config.toml
encoder_rnn = "gru"
decoder_norm_position = "pre"
decoder_bias = "all"
decoder_parallel_block = true
beta1 = 0.9
Rows from block 2 of the audio encoder of a small audio captioner, named by matrix and row number. Each number is 50 + 12 x the weight over its row's rms, rounded and kept within 0 to 99. All counts start at 0. After the name is the row's rms in percent of the matrix's.
After each channel's rows are labels from the 100 clips, of 14976, where the channel reaches its highest value: "top examples" is what is common among them. Only what is clearly more common there than usual is listed. The data: synthesized solo parts of chorales (CocoChorales). In brackets: how many of the 100.
# conv: width-3 conv (encoder.blocks.2.conv.weight, 192x192x3, each kernel summed), inputs 0-191

conv.79 097:50 41 59 50 42 35 50 49 39 50 50 59 50 50 73 63 40 59 53 50 50 63 36 59 51 50 41 51 32 39 42 42 49 47 50 50 63 61 33 61 74 50 50 61 35 42 50 40 50 50 79 62 62 40 50 42 50 23 34 61 50 50 38 50 28 62 50 75 64 53 39 21 50 59 39 50 42 50 33 50 61 51 32 50 39 50 41 62 25 50 32 72 61 61 50 41 43 40 76 40 50 50 50 63 50 67 37 58 50 65 39 26 50 50 41 23 60 37 50 50 50 63 39 73 39 52 50 50 50 60 41 50 59 76 61 33 58 59 64 41 58 50 74 76 50 48 50 68 46 61 50 38 79 60 65 74 50 34 38 41 50 50 27 68 40 74 50 50 40 50 57 50 60 40 42 50 50 62 36 50 71 17 50 63 64 71 56 48 60 50 50 42
top examples: note A#4 (93); violin (46); note G#4 (35); note C5 (35)

conv.162 083:62 50 40 61 65 50 41 75 65 62 65 63 56 70 39 66 50 66 38 60 52 50 63 35 50 50 60 50 22 38 73 37 50 34 50 59 38 63 62 34 50 44 50 60 50 41 62 50 50 41 50 50 50 70 64 63 38 50 38 62 39 69 36 36 39 60 50 50 50 22 70 38 50 50 60 66 39 47 58 50 50 50 40 62 72 41 50 44 39 62 50 55 66 50 40 67 66 50 50 50 37 61 39 50 59 61 50 50 50 40 33 55 37 37 41 50 50 42 20 89 50 50 65 59 50 74 50 50 21 76 77 59 50 50 50 45 64 50 50 50 50 50 63 34 50 74 50 50 50 50 50 50 60 50 48 23 72 61 36 61 67 60 67 50 22 60 50 34 50 50 50 50 32 38 50 50 37 50 51 38 76 39 50 70 38 34 50 50 46 46 44 36
top examples: bassoon (59); note F#3 (49)

conv.149 094:50 50 42 56 66 41 58 61 50 96 36 48 50 61 64 63 50 38 71 35 50 31 50 51 58 48 39 31 50 67 49 62 50 51 59 50 60 59 23 50 50 50 40 56 58 59 50 20 50 65 50 50 31 54 50 62 50 50 28 62 40 66 50 50 50 64 50 58 50 50 63 55 32 61 34 73 54 60 67 50 62 50 50 23 39 59 48 51 50 50 61 50 58 50 50 45 41 50 39 41 39 68 50 36 50 50 50 72 50 50 62 50 50 42 58 52 63 36 50 64 50 50 50 40 41 50 50 60 50 34 50 50 41 28 50 61 69 62 50 36 50 50 75 40 35 73 50 61 61 63 18 50 50 12 39 70 50 63 63 50 50 54 72 50 50 50 62 38 50 50 39 62 60 78 50 40 38 50 49 17 38 60 61 26 62 48 61 24 61 50 49 50
top examples: bassoon (61); note D4 (34); note G3 (27)

conv.186 097:57 50 67 42 50 50 37 50 65 61 25 78 50 50 50 61 58 54 58 23 66 50 60 50 23 39 50 50 40 40 59 75 59 50 69 51 49 37 42 62 50 64 54 39 21 38 36 70 39 50 50 41 50 62 50 76 40 50 52 39 50 50 50 50 50 63 62 50 60 62 23 36 58 67 61 63 51 50 75 31 50 65 50 50 50 43 28 50 60 27 61 16 37 51 39 50 40 21 50 39 58 50 50 50 36 65 34 51 41 51 50 46 64 39 35 50 37 39 50 66 28 50 31 59 36 59 67 67 50 50 43 37 50 50 31 46 67 50 55 50 37 63 50 50 50 50 40 50 37 50 71 67 50 27 88 50 59 40 52 36 47 24 62 50 50 50 50 50 50 59 50 67 41 40 61 58 74 50 56 38 41 50 52 50 50 63 50 50 61 38 50 65
top examples: note G4 (71)

conv.94 098:50 50 37 62 50 43 40 50 50 61 83 42 59 40 50 28 59 71 38 50 60 50 50 40 46 65 38 50 65 56 27 37 40 22 58 67 40 38 50 34 50 49 40 29 35 50 50 50 50 50 50 50 50 38 50 67 58 53 50 61 42 50 50 64 59 50 59 35 61 26 36 50 73 62 50 59 50 35 50 50 38 60 44 50 41 50 50 50 59 60 41 67 39 53 39 42 50 64 59 41 50 66 82 19 54 50 50 55 63 50 38 49 35 35 37 37 50 47 34 40 50 50 50 50 61 82 59 27 68 44 50 79 64 77 65 46 76 50 50 71 46 65 28 66 57 59 57 50 42 30 61 67 26 36 37 50 50 50 36 50 50 66 59 62 38 34 40 50 34 50 50 64 50 35 64 61 50 58 38 50 40 50 60 40 50 59 34 50 60 50 50 77
top examples: note F#3 (87); bassoon (85); note G#3 (36); note B3 (30)

conv.172 096:65 50 50 39 38 58 27 30 38 50 21 62 76 41 42 42 39 50 64 65 50 20 50 62 50 38 59 36 50 50 35 50 60 66 50 54 50 59 50 61 40 39 42 61 42 35 36 66 50 65 63 59 50 46 70 58 39 50 50 50 50 38 50 50 50 41 65 50 63 50 76 41 50 36 50 14 50 42 40 30 38 50 39 36 42 35 50 50 31 60 50 50 50 34 50 61 39 38 61 51 50 50 41 50 39 40 50 65 50 24 52 13 50 50 52 73 37 81 50 41 52 60 50 37 50 50 58 50 52 50 50 31 25 74 50 35 50 69 61 64 50 35 08 50 50 38 50 62 61 50 30 50 50 50 50 60 34 50 50 50 37 50 34 50 50 41 42 59 40 31 50 50 50 50 36 50 50 50 57 50 39 64 60 80 39 50 41 71 48 60 50 48
top examples: note G4 (76); saxophone (37); horn (35); note F4 (25)

conv.9 098:62 41 39 40 50 73 60 28 35 70 50 59 38 59 47 50 59 50 39 36 39 30 50 50 61 60 50 49 18 50 50 50 50 50 72 61 43 34 50 50 59 61 62 61 69 50 22 60 39 33 60 50 65 50 42 50 50 38 50 75 41 39 41 50 50 50 76 36 62 69 40 50 51 61 17 41 28 38 49 37 83 56 62 47 50 50 50 72 50 40 50 59 22 76 60 50 40 50 50 50 50 61 50 50 32 50 49 64 50 52 33 50 42 50 40 58 66 50 50 41 50 55 77 28 64 47 50 50 50 81 37 41 71 58 40 30 40 50 50 50 59 35 50 72 58 50 50 62 63 54 59 39 50 50 50 50 20 50 41 50 50 36 61 41 50 59 74 37 50 50 50 50 60 50 50 40 21 52 41 50 38 37 63 50 60 50 50 50 40 50 25 60
top examples: note A#4 (82); oboe (60); note C5 (28); note G#4 (26)

conv.21 096:50 59 29 30 52 38 39 53 39 50 50 86 72 50 64 53 50 62 39 50 41 61 50 85 50 42 40 40 67 58 42 45 50 62 50 60 50 58 50 50 28 50 42 61 37 50 63 61 50 66 80 45 41 39 61 50 37 50 64 64 50 45 63 59 41 41 25 42 31 50 50 57 46 36 60 80 73 40 50 40 57 53 50 40 50 50 42 34 35 62 61 41 50 32 73 50 50 71 61 34 50 41 38 35 34 70 72 50 40 43 62 50 50 50 53 14 50 32 50 40 50 50 50 37 41 59 60 50 50 40 48 59 50 50 50 55 58 58 42 38 56 37 37 39 67 50 57 31 69 50 50 27 64 32 52 40 64 50 50 40 49 50 50 50 76 50 50 40 50 27 36 50 38 50 40 33 50 50 30 65 36 50 62 58 33 61 50 34 40 50 40 21
top examples: bassoon (67); note D4 (58); note C4 (52); note A#3 (28)

conv.133 097:50 50 50 33 49 59 61 50 62 50 50 55 60 50 50 50 50 50 59 21 68 77 26 40 50 50 63 38 48 38 29 43 31 61 41 40 35 50 53 45 50 50 39 61 50 50 67 27 68 50 72 50 50 30 37 50 38 38 50 50 35 19 59 50 28 38 42 36 50 67 61 40 50 50 50 23 50 61 50 61 50 49 68 50 54 50 64 67 50 50 59 37 18 76 66 63 36 50 60 55 50 51 51 66 50 50 43 62 61 40 50 61 67 30 62 50 50 50 35 81 50 24 36 50 39 50 50 50 59 38 50 34 51 53 39 65 50 61 50 30 50 39 50 68 45 52 61 23 70 46 40 50 64 50 40 37 79 50 61 50 60 42 50 50 62 62 49 40 40 55 51 50 52 38 50 37 58 31 69 43 39 54 50 50 50 79 35 59 50 62 39 22
top examples: note G4 (59); note B4 (35)

conv.37 099:61 63 41 50 50 42 61 50 60 50 65 33 50 50 38 50 50 50 27 15 50 50 74 64 66 59 64 74 61 50 50 66 63 50 42 60 57 42 38 36 81 60 50 50 55 63 50 40 65 42 50 60 50 50 50 50 19 65 63 48 18 35 78 49 50 50 14 50 42 26 50 50 60 43 50 58 59 51 42 39 50 50 60 63 50 61 68 50 36 42 29 39 58 58 61 59 54 50 41 41 35 50 42 41 36 41 50 34 50 41 64 50 61 36 50 43 52 67 50 50 59 50 50 60 70 50 60 62 50 50 73 47 61 25 50 42 59 38 58 75 52 29 50 50 64 50 63 39 41 60 66 50 50 61 25 60 50 43 50 37 72 33 59 28 34 46 57 62 50 53 50 59 32 42 39 74 58 50 50 39 40 50 39 27 37 51 42 39 50 41 38 48
top examples: note A#4 (48); trumpet (26); note F5 (25)

conv.113 095:35 50 63 50 50 50 57 50 50 50 64 50 39 59 41 33 59 39 76 50 50 50 62 40 62 59 50 64 42 50 50 50 50 50 59 29 74 60 50 50 38 50 50 62 30 50 50 50 50 50 50 43 39 50 61 50 38 41 50 31 49 30 40 50 50 63 15 28 41 50 50 50 73 62 40 60 50 50 58 62 35 62 50 50 42 72 31 27 50 62 50 67 41 50 41 50 62 58 61 42 50 33 41 66 39 50 60 65 62 40 39 39 50 73 50 50 50 59 50 71 60 49 50 59 68 43 50 40 42 50 50 50 50 36 50 62 42 50 50 58 69 14 14 63 50 38 50 35 68 26 50 31 59 50 59 50 50 50 59 61 40 28 18 43 60 50 41 60 50 42 50 50 81 50 50 35 64 36 57 45 38 28 28 50 29 50 50 50 28 50 81 39
top examples: note G4 (66); saxophone (40)

conv.45 100:50 50 37 58 59 50 50 50 62 41 35 38 55 38 44 45 50 32 30 50 64 59 60 50 50 50 63 64 50 29 50 40 40 42 61 59 38 50 50 58 39 50 61 38 50 62 69 59 39 68 82 50 73 65 49 42 38 59 33 30 38 50 56 59 39 70 38 50 40 61 26 47 41 57 46 59 21 50 50 70 68 62 34 50 50 31 50 50 53 68 42 34 50 53 73 50 50 22 50 63 50 62 50 49 50 58 21 67 52 50 57 69 58 50 67 60 67 50 50 34 50 47 50 59 64 75 43 42 60 43 65 58 50 60 65 61 34 42 36 50 09 50 59 61 50 46 39 72 70 58 60 60 50 78 40 63 50 75 61 50 58 41 50 50 50 60 42 28 35 50 58 72 50 36 50 30 50 33 58 51 38 50 46 50 35 50 50 57 50 50 50 32
top examples: note F#3 (36); note C#5 (31); bassoon (30)

conv.71 087:50 50 50 49 50 50 65 60 61 52 37 36 49 62 35 50 71 72 40 39 50 60 77 50 59 34 50 24 62 62 39 57 50 36 60 50 44 50 54 69 50 39 50 61 35 40 59 50 50 50 79 50 50 60 71 52 66 38 37 50 39 19 46 50 31 42 37 61 50 79 50 40 50 50 31 71 38 33 59 62 80 37 87 69 50 50 83 50 50 53 65 17 60 54 50 50 39 50 63 50 64 54 50 50 50 61 62 50 32 50 50 33 73 50 64 50 50 64 39 34 50 65 54 39 50 64 31 50 32 49 50 36 50 28 50 35 50 38 23 67 52 50 37 50 48 50 50 50 38 50 39 50 51 50 62 50 50 50 60 50 50 50 50 50 60 32 50 50 50 61 51 47 50 61 40 61 50 50 50 33 39 18 50 31 60 63 50 61 43 60 48 69
top examples: bassoon (65); note A3 (63); note C4 (54); note G3 (35)

conv.67 099:50 22 33 60 59 52 59 79 50 50 50 33 72 50 72 39 50 50 30 62 50 50 50 50 70 45 50 53 37 50 59 75 62 50 37 27 38 56 38 50 26 39 41 50 49 62 68 58 46 40 65 66 68 50 37 50 50 24 50 26 62 38 73 52 50 29 43 50 50 50 50 28 50 64 50 38 62 50 50 61 63 50 70 91 50 39 50 50 50 50 50 30 42 50 59 50 50 64 50 57 50 57 48 50 50 61 40 50 59 50 69 37 41 50 63 42 50 22 60 60 50 59 50 26 42 40 60 41 75 35 50 65 40 50 38 50 50 63 50 50 50 67 50 24 50 29 50 37 50 50 45 65 58 50 31 59 58 63 36 50 40 50 50 50 31 40 50 37 38 50 38 24 41 50 40 50 60 50 63 30 68 50 60 50 50 50 44 59 33 40 30 74
top examples: note G4 (85); note A4 (30); trombone (29); note F4 (25)

conv.63 113:53 56 50 75 60 50 19 50 38 50 27 44 58 64 39 59 50 43 68 43 31 42 50 58 71 53 50 71 50 50 50 50 66 26 36 40 50 50 69 50 64 50 64 50 50 60 50 50 50 67 77 42 50 50 45 50 44 71 50 60 50 68 59 62 50 68 43 61 47 62 61 15 74 42 50 25 41 50 71 40 50 68 50 50 42 61 59 50 40 50 50 40 47 64 39 59 61 57 42 42 38 50 32 50 58 49 38 50 50 34 50 42 86 37 41 31 50 38 87 69 29 60 58 37 50 50 58 50 50 39 50 43 50 60 65 63 35 72 31 50 13 50 50 50 41 46 42 41 66 38 50 50 58 62 60 61 61 64 43 63 50 50 50 43 57 58 50 38 50 50 41 63 57 71 42 38 40 37 65 58 63 50 64 43 45 50 50 61 50 72 64 58
top examples: note F#3 (70); cello (68); note G#3 (41)

conv.170 093:50 39 61 39 40 33 79 65 64 54 34 50 39 64 38 39 50 50 34 39 32 29 74 50 69 50 82 50 50 50 46 40 36 44 50 49 37 47 50 50 41 50 59 61 71 50 50 50 41 50 58 41 60 37 64 31 79 44 30 36 50 50 40 50 67 50 59 61 50 50 40 33 50 82 50 39 38 40 39 41 28 51 59 57 70 50 59 39 33 50 50 38 50 74 34 62 50 67 50 50 38 50 50 66 50 36 61 31 50 38 50 37 60 49 39 60 50 72 61 35 72 50 59 64 64 50 68 77 38 61 80 60 60 76 65 42 36 50 50 55 40 50 50 32 25 50 41 65 50 50 50 50 50 36 38 50 52 68 50 50 50 50 64 60 35 60 63 50 60 67 50 62 50 65 50 50 50 50 50 50 38 35 25 40 57 60 48 60 50 37 38 49
top examples: note A#4 (49); note D#4 (37); trombone (31); instrument: clarinet (25)