python train.py --encoder_norm="batchnorm" --encoder_rnn_width=128 --encoder_rnn="gru" --encoder_rnn_layers=6 --fusion="prefix" --decoder_norm_position="pre" --decoder_activation="relu" --decoder_mlp_ratio=3 --decoder_head_dim=32
Rows from block 4 of the audio encoder of a small audio captioner, named by matrix and row number. Each number is 500 + 25 x the weight over its row's rms, rounded and kept within 0 to 999. All counts start at 0. Numbers have three digits each. After the name is the row's rms in percent of the matrix's.
Before each channel's rows are labels from the 100 clips, of 14976, where the channel reaches its highest value: "loudest" is the band of the loudest frequency at the time of the peak. Only what is clearly more common there than usual is listed. The data: synthesized solo parts of chorales (CocoChorales).
# conv: width-3 conv (encoder.blocks.4.conv.weight, 288x288x3, each kernel summed), inputs 0-71

loudest: 1000 to 2000 Hz
conv.278 101:500516500437507495484476482517474501504477479472500528521500527500500473471500500500500526547499452461524500500535502475450526500550500535479500529500459535500545500472484518525500500413529472530500528500500500565560

loudest: 1000 to 2000 Hz
conv.260 103:455500519500479548500454529500500500484500500478500483500477485479485500500481500500522524504500530529500496500522500531470485513556516500472500537543500529500517450473500477473521460500529500500500500500527500501468

loudest: 250 to 500 Hz
conv.219 102:500499449473538523519469500469504480468500481500523451460548483475475520454461480499460520468524480500477542500540470456442500516526522500475500532500518522500496535484472500500476524520533527500495478522538508500470

loudest: 250 to 500 Hz
conv.56 101:482481491520481464500517481541500545484530500468500511528478492560453500500470522531520500527500500500481520461477478500453445499500502500515483500540500542518500480444532500500478558544500500455497474535500475545477

loudest: 250 to 500 Hz
conv.80 096:521476500488469542500500555436529500500481522484491500500541527500465517523528470500475500435500456476500528540500518480481464556528452485500477477477500530528480500505557528483500505527574522500500500589500465469522

loudest: 250 to 500 Hz
conv.163 106:500499476514520500525500457473500500500474460500500536484500478518473483521474518525474525500500520473454478449527500500545473497536502445573500481500500469481557520481500473500482463470500500500531500475500548493460

loudest: 250 to 500 Hz
conv.0 106:501500528500500500471500537519521500479549518483500481518500481471544534500500516527524573500479500464453500480510500517543500500505475481500500532518528518500474483500529483500500500500480521500500533500515500526468

loudest: 250 to 500 Hz
conv.149 100:467500482520528476500521500477488527470500500500500464500523500482500500500500500434500500473500530517477516473500500517500500500522500504526482500500557519466465500500477500526532500479500500500500471481500470524560

loudest: 250 to 500 Hz
conv.201 108:500525457500518460500481469524436519516533532469500531520518500478500500536516500472500522500552500482480500500500477476500500500479478482482477500549500500467482490465500518479500500520500527555500551538441473500464

loudest: 250 to 500 Hz
conv.140 100:508500518522500483500465508500500443500523541500500500500521532516500456500528535500500500466532493500500500500534499500500500526500467531500500535500516550500500457500480500464525482471481535500500500473460520531466

loudest: 250 to 500 Hz
conv.55 092:464468500479500529500500484500500500480500500500500473540500531502561467434500500479500480476482448500519497500520518500484480471475500497500536474545523531500500548500478512500530447521465488500523494475551500500500

loudest: 250 to 500 Hz
conv.178 103:457473477521520457500500500483500473480500463500500500482500500445493531500485531480472500478500518500482522500518500563479448473523521500474453522500518500503438474500500500500500500483500500453487500506517535506500

loudest: 1000 to 2000 Hz
conv.128 107:466500483521520500559500552500500483474500530466515500509500458500479500523485522525525502517485520480500500467459484474500465481550500478500499568516529515459481500483518539482539461500550449480500500500500500526463

loudest: 250 to 500 Hz
conv.142 104:519500500524500500518478500520462500500519526500500461546500500477478500527463542471536485501557551500546485547474518500500500500500500500500546518500500521500500500500500476500480500541500478480500482500500475500500

loudest: 250 to 500 Hz
conv.141 084:500538490492473500468500527547500500528500518500476500472500471469456526529500455500500509526500500500546490500500500500500500500496500500498534527502497495471500486482535524500525536530500528481500500500495450471500

loudest: 250 to 500 Hz
conv.3 097:472472500500525469500500500501518500571515472500500478476517472500495500500500525500522500511522461474500483455500522503482481500515456500500500565523474500500451500500561581519478520457500500478500521463519482472500

loudest: 1000 to 2000 Hz
conv.148 100:482494484500526500492500565517542500482490456517481476500500487469469468547527491453495483521500517500477500489480477542500522500500498523530520450500516537500478443479542500518542470500500500475475528500483484436467

loudest: 250 to 500 Hz
conv.53 109:473464500467516483482476500537550500470482496538534524518500518464481519524521467553488477518522531500528475500500522478525480527472500500500523520500480564500500462478539500575461524493500546509521521537486500500500

loudest: 500 to 1000 Hz
conv.32 104:500500500481500480500519466485449500500515475515500520500467500500500481500500500478500500458500561486500470471537444500520519500500542500475500479507500500471531519503553460477520549500500519460500500465551497500517

loudest: 250 to 500 Hz
conv.111 093:501499508461461500489529545460483500525528475527500500474499526515500482462500539500476500500501461500542500533545528475520519500500484512474557489511525501450482532531470484483480490470482478525537528500542500485484

loudest: 250 to 500 Hz
conv.68 105:500525519500481475478500500530500500494516473518497508506516497468469523523464500527466500500500583479500480500529487472500485479450526485500528518501520500480520527500495500500513469500475528500565428476523554469484

loudest: 1000 to 2000 Hz
conv.113 104:500500488519483536500469500493514526500500500548476560482519449480561486481526500500500549481500541480546500500492455500500522500500460468500498500500516479566500461521530484500545499500520477478500500500483500462468

loudest: 250 to 500 Hz
conv.271 088:478523500500477479523500500487512531503520500534446500573473513500500464526500460500479500466479487474456500553531500510500449500500500500530500471500500500547500500502500521500500463500526516500463447532477525494457

loudest: 250 to 500 Hz
conv.281 107:409500506500483500500517500477500476524534535500545499500500500519500484484506500485500446500504490500481524546477481527471500500522519453438479523500505500500519500447477461576493483500465518547438500518473500500500

loudest: 250 to 500 Hz
conv.101 111:475516500500523480478519479481500489520549500527482500501479472488506516526496514500516476500500532554477500547511462516533500500500500500538458520518518472500500500516450433555500517500481500472499507538500476521500

loudest: 500 to 1000 Hz
conv.226 100:500469524437464500500462527498550500500500500479550457500500452516535500544522535500500438484500519479522529500500500527459500500475500500449560479500500541500505500500477500457524524500539480500517503500555500500529

loudest: 250 to 500 Hz
conv.285 097:502478528534533462470529521524540516500500512557513482528500500500519502517474526444479500500463529500475528483486524500516500517500469505521520519468500471500500500500520539545483500500500500502517514523471500500500

loudest: 250 to 500 Hz
conv.71 106:481479500500500500500500484524500596500500481483517500459489541518500454496478481475561450500500504474500500522469460539508483500459500490500481500477518500482533515500500516500489500500521500520500466500469500482449

loudest: 250 to 500 Hz
conv.144 093:490521451475484456500500557522488519500500482536544500475500523444535475474520500500483520455523551541455468500482500521483500500500520548500500440500522536500500482522479500500524524500543500525533500500500523499500

loudest: 250 to 500 Hz
conv.233 102:500516500502524500500476500481498500479522500500500500500534487516475500500500538535500476472469540500475500498476478524500516500519525500532481500519496474475500500500500500481477500473483460500500500478521469500516

loudest: 1000 to 2000 Hz
conv.241 110:481500497534500515500480525466502500500525500500503476500540500500517518500532482474470485518478483500500500537520562500500479487500528518500500500552518500527480500500481515537530529500500486519517482500500540521500

loudest: 250 to 500 Hz
conv.221 100:492500457537500481521522500500500475500500500500500514539500460484548519500460538500500474472479500500500440482522456500482509525498500500500516525531500500473500496500500500482520500500518484492480500456500478500500

loudest: 500 to 1000 Hz
conv.120 108:517449475523500482523500524488500481500483500485519529455552474558445463500500500535515476500500458476517496464516468500557500527471455518522500488482516500455511500500522561471529442516500497500500461516493543464478

loudest: 250 to 500 Hz
conv.45 098:500452509500529470519471478474500480500524535500500463482431478522475504500500500521508533500478480448521487534500469481502514560541521505508465559500500421500500500520500521454500471443500528537474452524508521470477

loudest: 250 to 500 Hz
conv.145 105:469500526500472546524436461480500514464482500494500500487478532480500499456517500500500481554504500482539481535525458500500500518540495500500472500500499500456500532500531500500500520519484500478500471500525500515466

loudest: 250 to 500 Hz
conv.198 100:500483526500500480530500500533514492500520526480521501438536469517500479504481472478497521479523500486526500500481476476476489478463560550500482509533536526461460471560461553500500464500540520573531501500523517519504

loudest: 500 to 1000 Hz
conv.137 110:529483521483500500522514500436523485500527500485500530530500550520484487485454473555440500399525526458521500496500500472500465532500520486500464520472476500533477500482460500476466484517500468529487481500500483476475

loudest: 250 to 500 Hz
conv.129 103:458525543500533538504434481474500520500527477500479500500560500527500500500517483477500442516521557506500476458479478504525449523500500500500525536500478500500472452478516476516483518500467518500476500483472481500500

loudest: 1000 to 2000 Hz
conv.267 100:521518469477471500519534500519482524530478500525476480450524500521500518474501546500522483480459500457527482530500489501432537437482500535500462484500500506464520484505522500491491522535481500482500500505474518523520

loudest: 500 to 1000 Hz
conv.8 096:480500465519500500500500467495504452500528472527500535500423529545538500480444500500500524479446500531481471525500476524522540500450491479474500476461474465507522500489500548475483507475485500500541515479505478544503

loudest: 250 to 500 Hz
conv.114 101:491500500500518525500500480477495543500543476484502478544568500481545518501500507500500463478522551443500500525500500484481500553477500500518507546422500495527513500500476496500500518500500500542502500481458519500453

loudest: 500 to 1000 Hz
conv.99 101:500476521496534475518500500500500500478483501477498529518456460500498487500483500482438533470533500527500483475500500437483498520556515515466500482541500519480500500500500519518500532467500500518528519480483447485519

loudest: 1000 to 2000 Hz
conv.246 103:479483500519430500500481529483483522481464500477518555500500484469483500500500500500508522517520500465483461500500481500474502537539473500500516500523479475550536500475500500500498495500533487522523482500520469546500

loudest: 250 to 500 Hz
conv.87 096:500408555500500489500500473500482533508500499500532500481471471473541479500461462521500500535562510458507533500500476519500500500466480524529518520521481480473500520518517501479538500500538500495442524524500510500475

loudest: 250 to 500 Hz
conv.13 105:499500500529529500518490548551500454500527500468518461527500454516476500500543500467523500500519500500519500475481474531500465500500500500500519500484500500500500500534500484500500467519513485432528480522490451500500

loudest: 250 to 500 Hz
conv.270 098:508500500557500483484500498500500542500462467480500467480476500500457500459500444467500483500500500541500473500445473487500478500500500522484519502447500486516442463477500522500500522482441465480518500460500500467508

loudest: 1000 to 2000 Hz
conv.74 105:531516500477500442480500529534518480518480476519447500469500500517500458466500500500452534500500465531494500478500404500500528517545500452498520500534487500500544471479500500500517500462500500500504516500529500469465

loudest: 2000 to 4000 Hz
conv.239 107:500525483541517516552500431522484443483482500500500500525478500544500500523500500484521489500485500527483500476479500500500500504530473478482479478500577557500529500500500500475500556524463500500500454500484485490522

loudest: 250 to 500 Hz
conv.196 101:492500521480478461500500475534500500500500500500473483521538526500500520474476464500517500485500500500500485500500543497469467497500513500435520498533500500504449475500500483533461540500516529452519470546503461531477

loudest: 250 to 500 Hz
conv.16 101:473516500500500481500500445446521531498454500478500500569500500468499474500479500452482522484522532458498481474517438477500500509454500500552445500522446500500516500480466477528500525500500477500480480481517536483532

loudest: 250 to 500 Hz
conv.247 091:553549468521525521501504476500548500473500500501466464536482483527479500500520453494478520459500500500464487539522481437507462500470500571500481500500500476495477477534541500506470500500500500492438500500520516500500

loudest: 250 to 500 Hz
conv.9 101:500519473506519500468500500549521522468516500462500520500532500500498518518500522500500474479500521500518500478500500500487500480471455464528490518500520500482477500465474523436519500530462527500565557496500485500480

loudest: 250 to 500 Hz
conv.75 101:466528500520514450456500510483478478517541533470500500500468500500500500475483536472514471484500522522465500501477500480525500521500533548500467501490483465523544521460500444517500475477466500489538500538530473432518

loudest: 500 to 1000 Hz
conv.77 099:472498485538519532482522478500500500513524486477483500423482500476534477500480479500500468538500546500466482456500484500508519535534465500500477550480499479500519470552522481524544522521500500473500468466537483500482

loudest: 250 to 500 Hz
conv.78 106:553523500474500500543528500500520502500500500500500538491500479467469474534533478462500500448470478517519500483500485520476492500500500515500514479500500480500549502531500500500518500485502523477500547555482479465500

loudest: 250 to 500 Hz
conv.182 100:483522500468451535500491518466481483500525500512481500500468484549500555500471475500500500545522500500500475537481500517480557520536479522500500486500519522529500533548500523467477540498500500472462420521478500500518

loudest: 1000 to 2000 Hz
conv.102 105:500440500449440469562521500500523504484500557492500480462466486500500478464482500500482500528500447482500500455485482464559500557517500518521500500528472500500500497538469521500525500548502500521500486532475500484528

loudest: 250 to 500 Hz
conv.146 108:500500506500500449500479514517500500488500500500512511477542536500540522482463529500500478449474472535520518523500468520500523545440555500465464485500558500500518500517500513500556518480528456508500530500467532500540

loudest: 250 to 500 Hz
conv.186 100:545524547517535471500462500526500500500416500516520500526460500467478500485500499477500516519517478500532451500534476500522485527474549500475500441518504449500500551527447517500436500500530500552555503500477475468553

loudest: 1000 to 2000 Hz
conv.155 108:479519500523535545456524500478536520484482500518475500500523500517523500464469480522500500500500500467483544518500529482520540542500467500540521544481491478500500508500521500463500554500481475537475483475482482500573

loudest: 250 to 500 Hz
conv.60 093:474500478536500500528500518522481500500500477410500476500478475538528500508477469500509546527465471472522500543477500472524500524500481500500462500528482500468500518500538480479500529517502530527500455500506500530478

loudest: 1000 to 2000 Hz
conv.169 088:540500475500506500523479500500438472498525500500500500500535510525500500438519478500500446500533500500500525500566500500443523500463482530480500461481428474477500500482481460500524536476525500500500529529500500479500

loudest: 250 to 500 Hz
conv.151 101:500579500500500498530500500495446480541548500500526515475553479500541500500475500500476500502498540437500500518533516472531545509476468500528522500479500478500500500510470478500524500460473479500500480481500524500484

loudest: 250 to 500 Hz
conv.194 094:455534516524548500501500539500474531536544503557481471497478527488461500500500500471521515521543478544445480500500500500482529500468500500473518523440538500477524545465543500583500484482519521521500515540470544500521

loudest: 250 to 500 Hz
conv.189 098:500500524500500499582500455462500500521500472484470525453471500500473546474500519500527530475524526500500500500500438500500498500500500500489522482500494480471541500500459526539500484508454498517500495478500503500480

loudest: 250 to 500 Hz
conv.30 098:484500500500474473447500450521474526500500500500518512526500464500484547466520480464500528508520500454500500498522506495520471470500500521496500474479521520500500463519520500522441500457500518547521500516500500500500

loudest: 1000 to 2000 Hz
conv.72 096:523500462500500522527500500500500500531479448500500520500460565480500454500530478500477541500496499500531541471500480538500500509500500524519500542525500555500500475500500538519500457466433525518500500523461500479499

loudest: 250 to 500 Hz
conv.240 106:500482500471518518500522516440500534500452513477479472479521531500515475500500478497515500459500448521518500559500500518481500500500500500500520509461500490478500500452474471500500454524500479557500453522500519500482

loudest: 250 to 500 Hz
conv.108 095:471522500502503500493500518500467505500521476525474446558502502526500500478500500500500525478483500492541500500554503554545500489500500500445472494538500542500481500500500509530510500523500523481500569500534524525501

loudest: 1000 to 2000 Hz
conv.4 095:516523500500461528476524500482519500500500523500555500500522490500517504467500500536500526500500520438500537521451543533469500500484454554509518527532473505523483500456542492472475500500534478496518500529500494500531

loudest: 1000 to 2000 Hz
conv.256 099:456482451519500500500475531500475521483571500489500516453530485517483568481521546500500454495500527500477519520525519436500500489503476479467500477479500569480467499468500473526468536529500497526540475506514500500500

loudest: 250 to 500 Hz
conv.179 109:526500466515514519500453519462500519515500473485463485502541530500500500500518500500471487460530530508468528462520475558520498554453484500519500500458538520517487500496475500522546480484500500476500500500518500459510

loudest: 250 to 500 Hz
conv.264 102:537500478500500443517500524570485507500500444500455510502489500500527518525443446500476500518453481527558474500478478500468479482460537500503548522500529500550500510458500483478472500500530479500476500499500531457475

loudest: 1000 to 2000 Hz
conv.207 094:500549471463464520527504491527500459500482502479500500522500518508500477528478474517476473500500500466525474500515496548500500522500541500519478501500471434541500500523500500474468482459498515522479500500513500478500

loudest: 250 to 500 Hz
conv.57 091:530500500518471516555538500454500481500480500480523475500469500500524466500461474528545474500500540479452500527519509530503500500500517500478537500509500500518479500476500501500500540500500520477500502477479500500500

loudest: 500 to 1000 Hz
conv.62 092:478534500482496500500467500524525500503500538518459466500500500528473500473441500524477527568474482525500520520551500500500547495481500480530500440469500500499523521556528466479502482521526525479500500500500555500500

loudest: 250 to 500 Hz
conv.119 090:500500523480528478478500504500500503500468537437523500516480500525500513500426500530528500500534500570551500508500500476500545503534482500500500526500500500472500500482500500500468473500500528482500526500489500466500

loudest: 250 to 500 Hz
conv.211 098:500524472561500526543477500500453504473500500517500466499531471480470500522527503476500463529554520500500500527439500500500527485519548500524500539519562500523500500473475500471500496529500519500500500460483497475533

loudest: 250 to 500 Hz
conv.190 107:470484500503517526518483481500500474477471500539526500480500500500473500530483500500515469500527500472542466515451500500500500500544500500457497543548500535524518500500516500500500500525465468531546500500503469519515

loudest: 1000 to 2000 Hz
conv.181 103:500468476475505433500500500520500445480478545500500500545521479500500500463481500500448476476500479517500536505527500513531500519500501399500500517482518528488504482480465500500545478500517535521486480516476483500521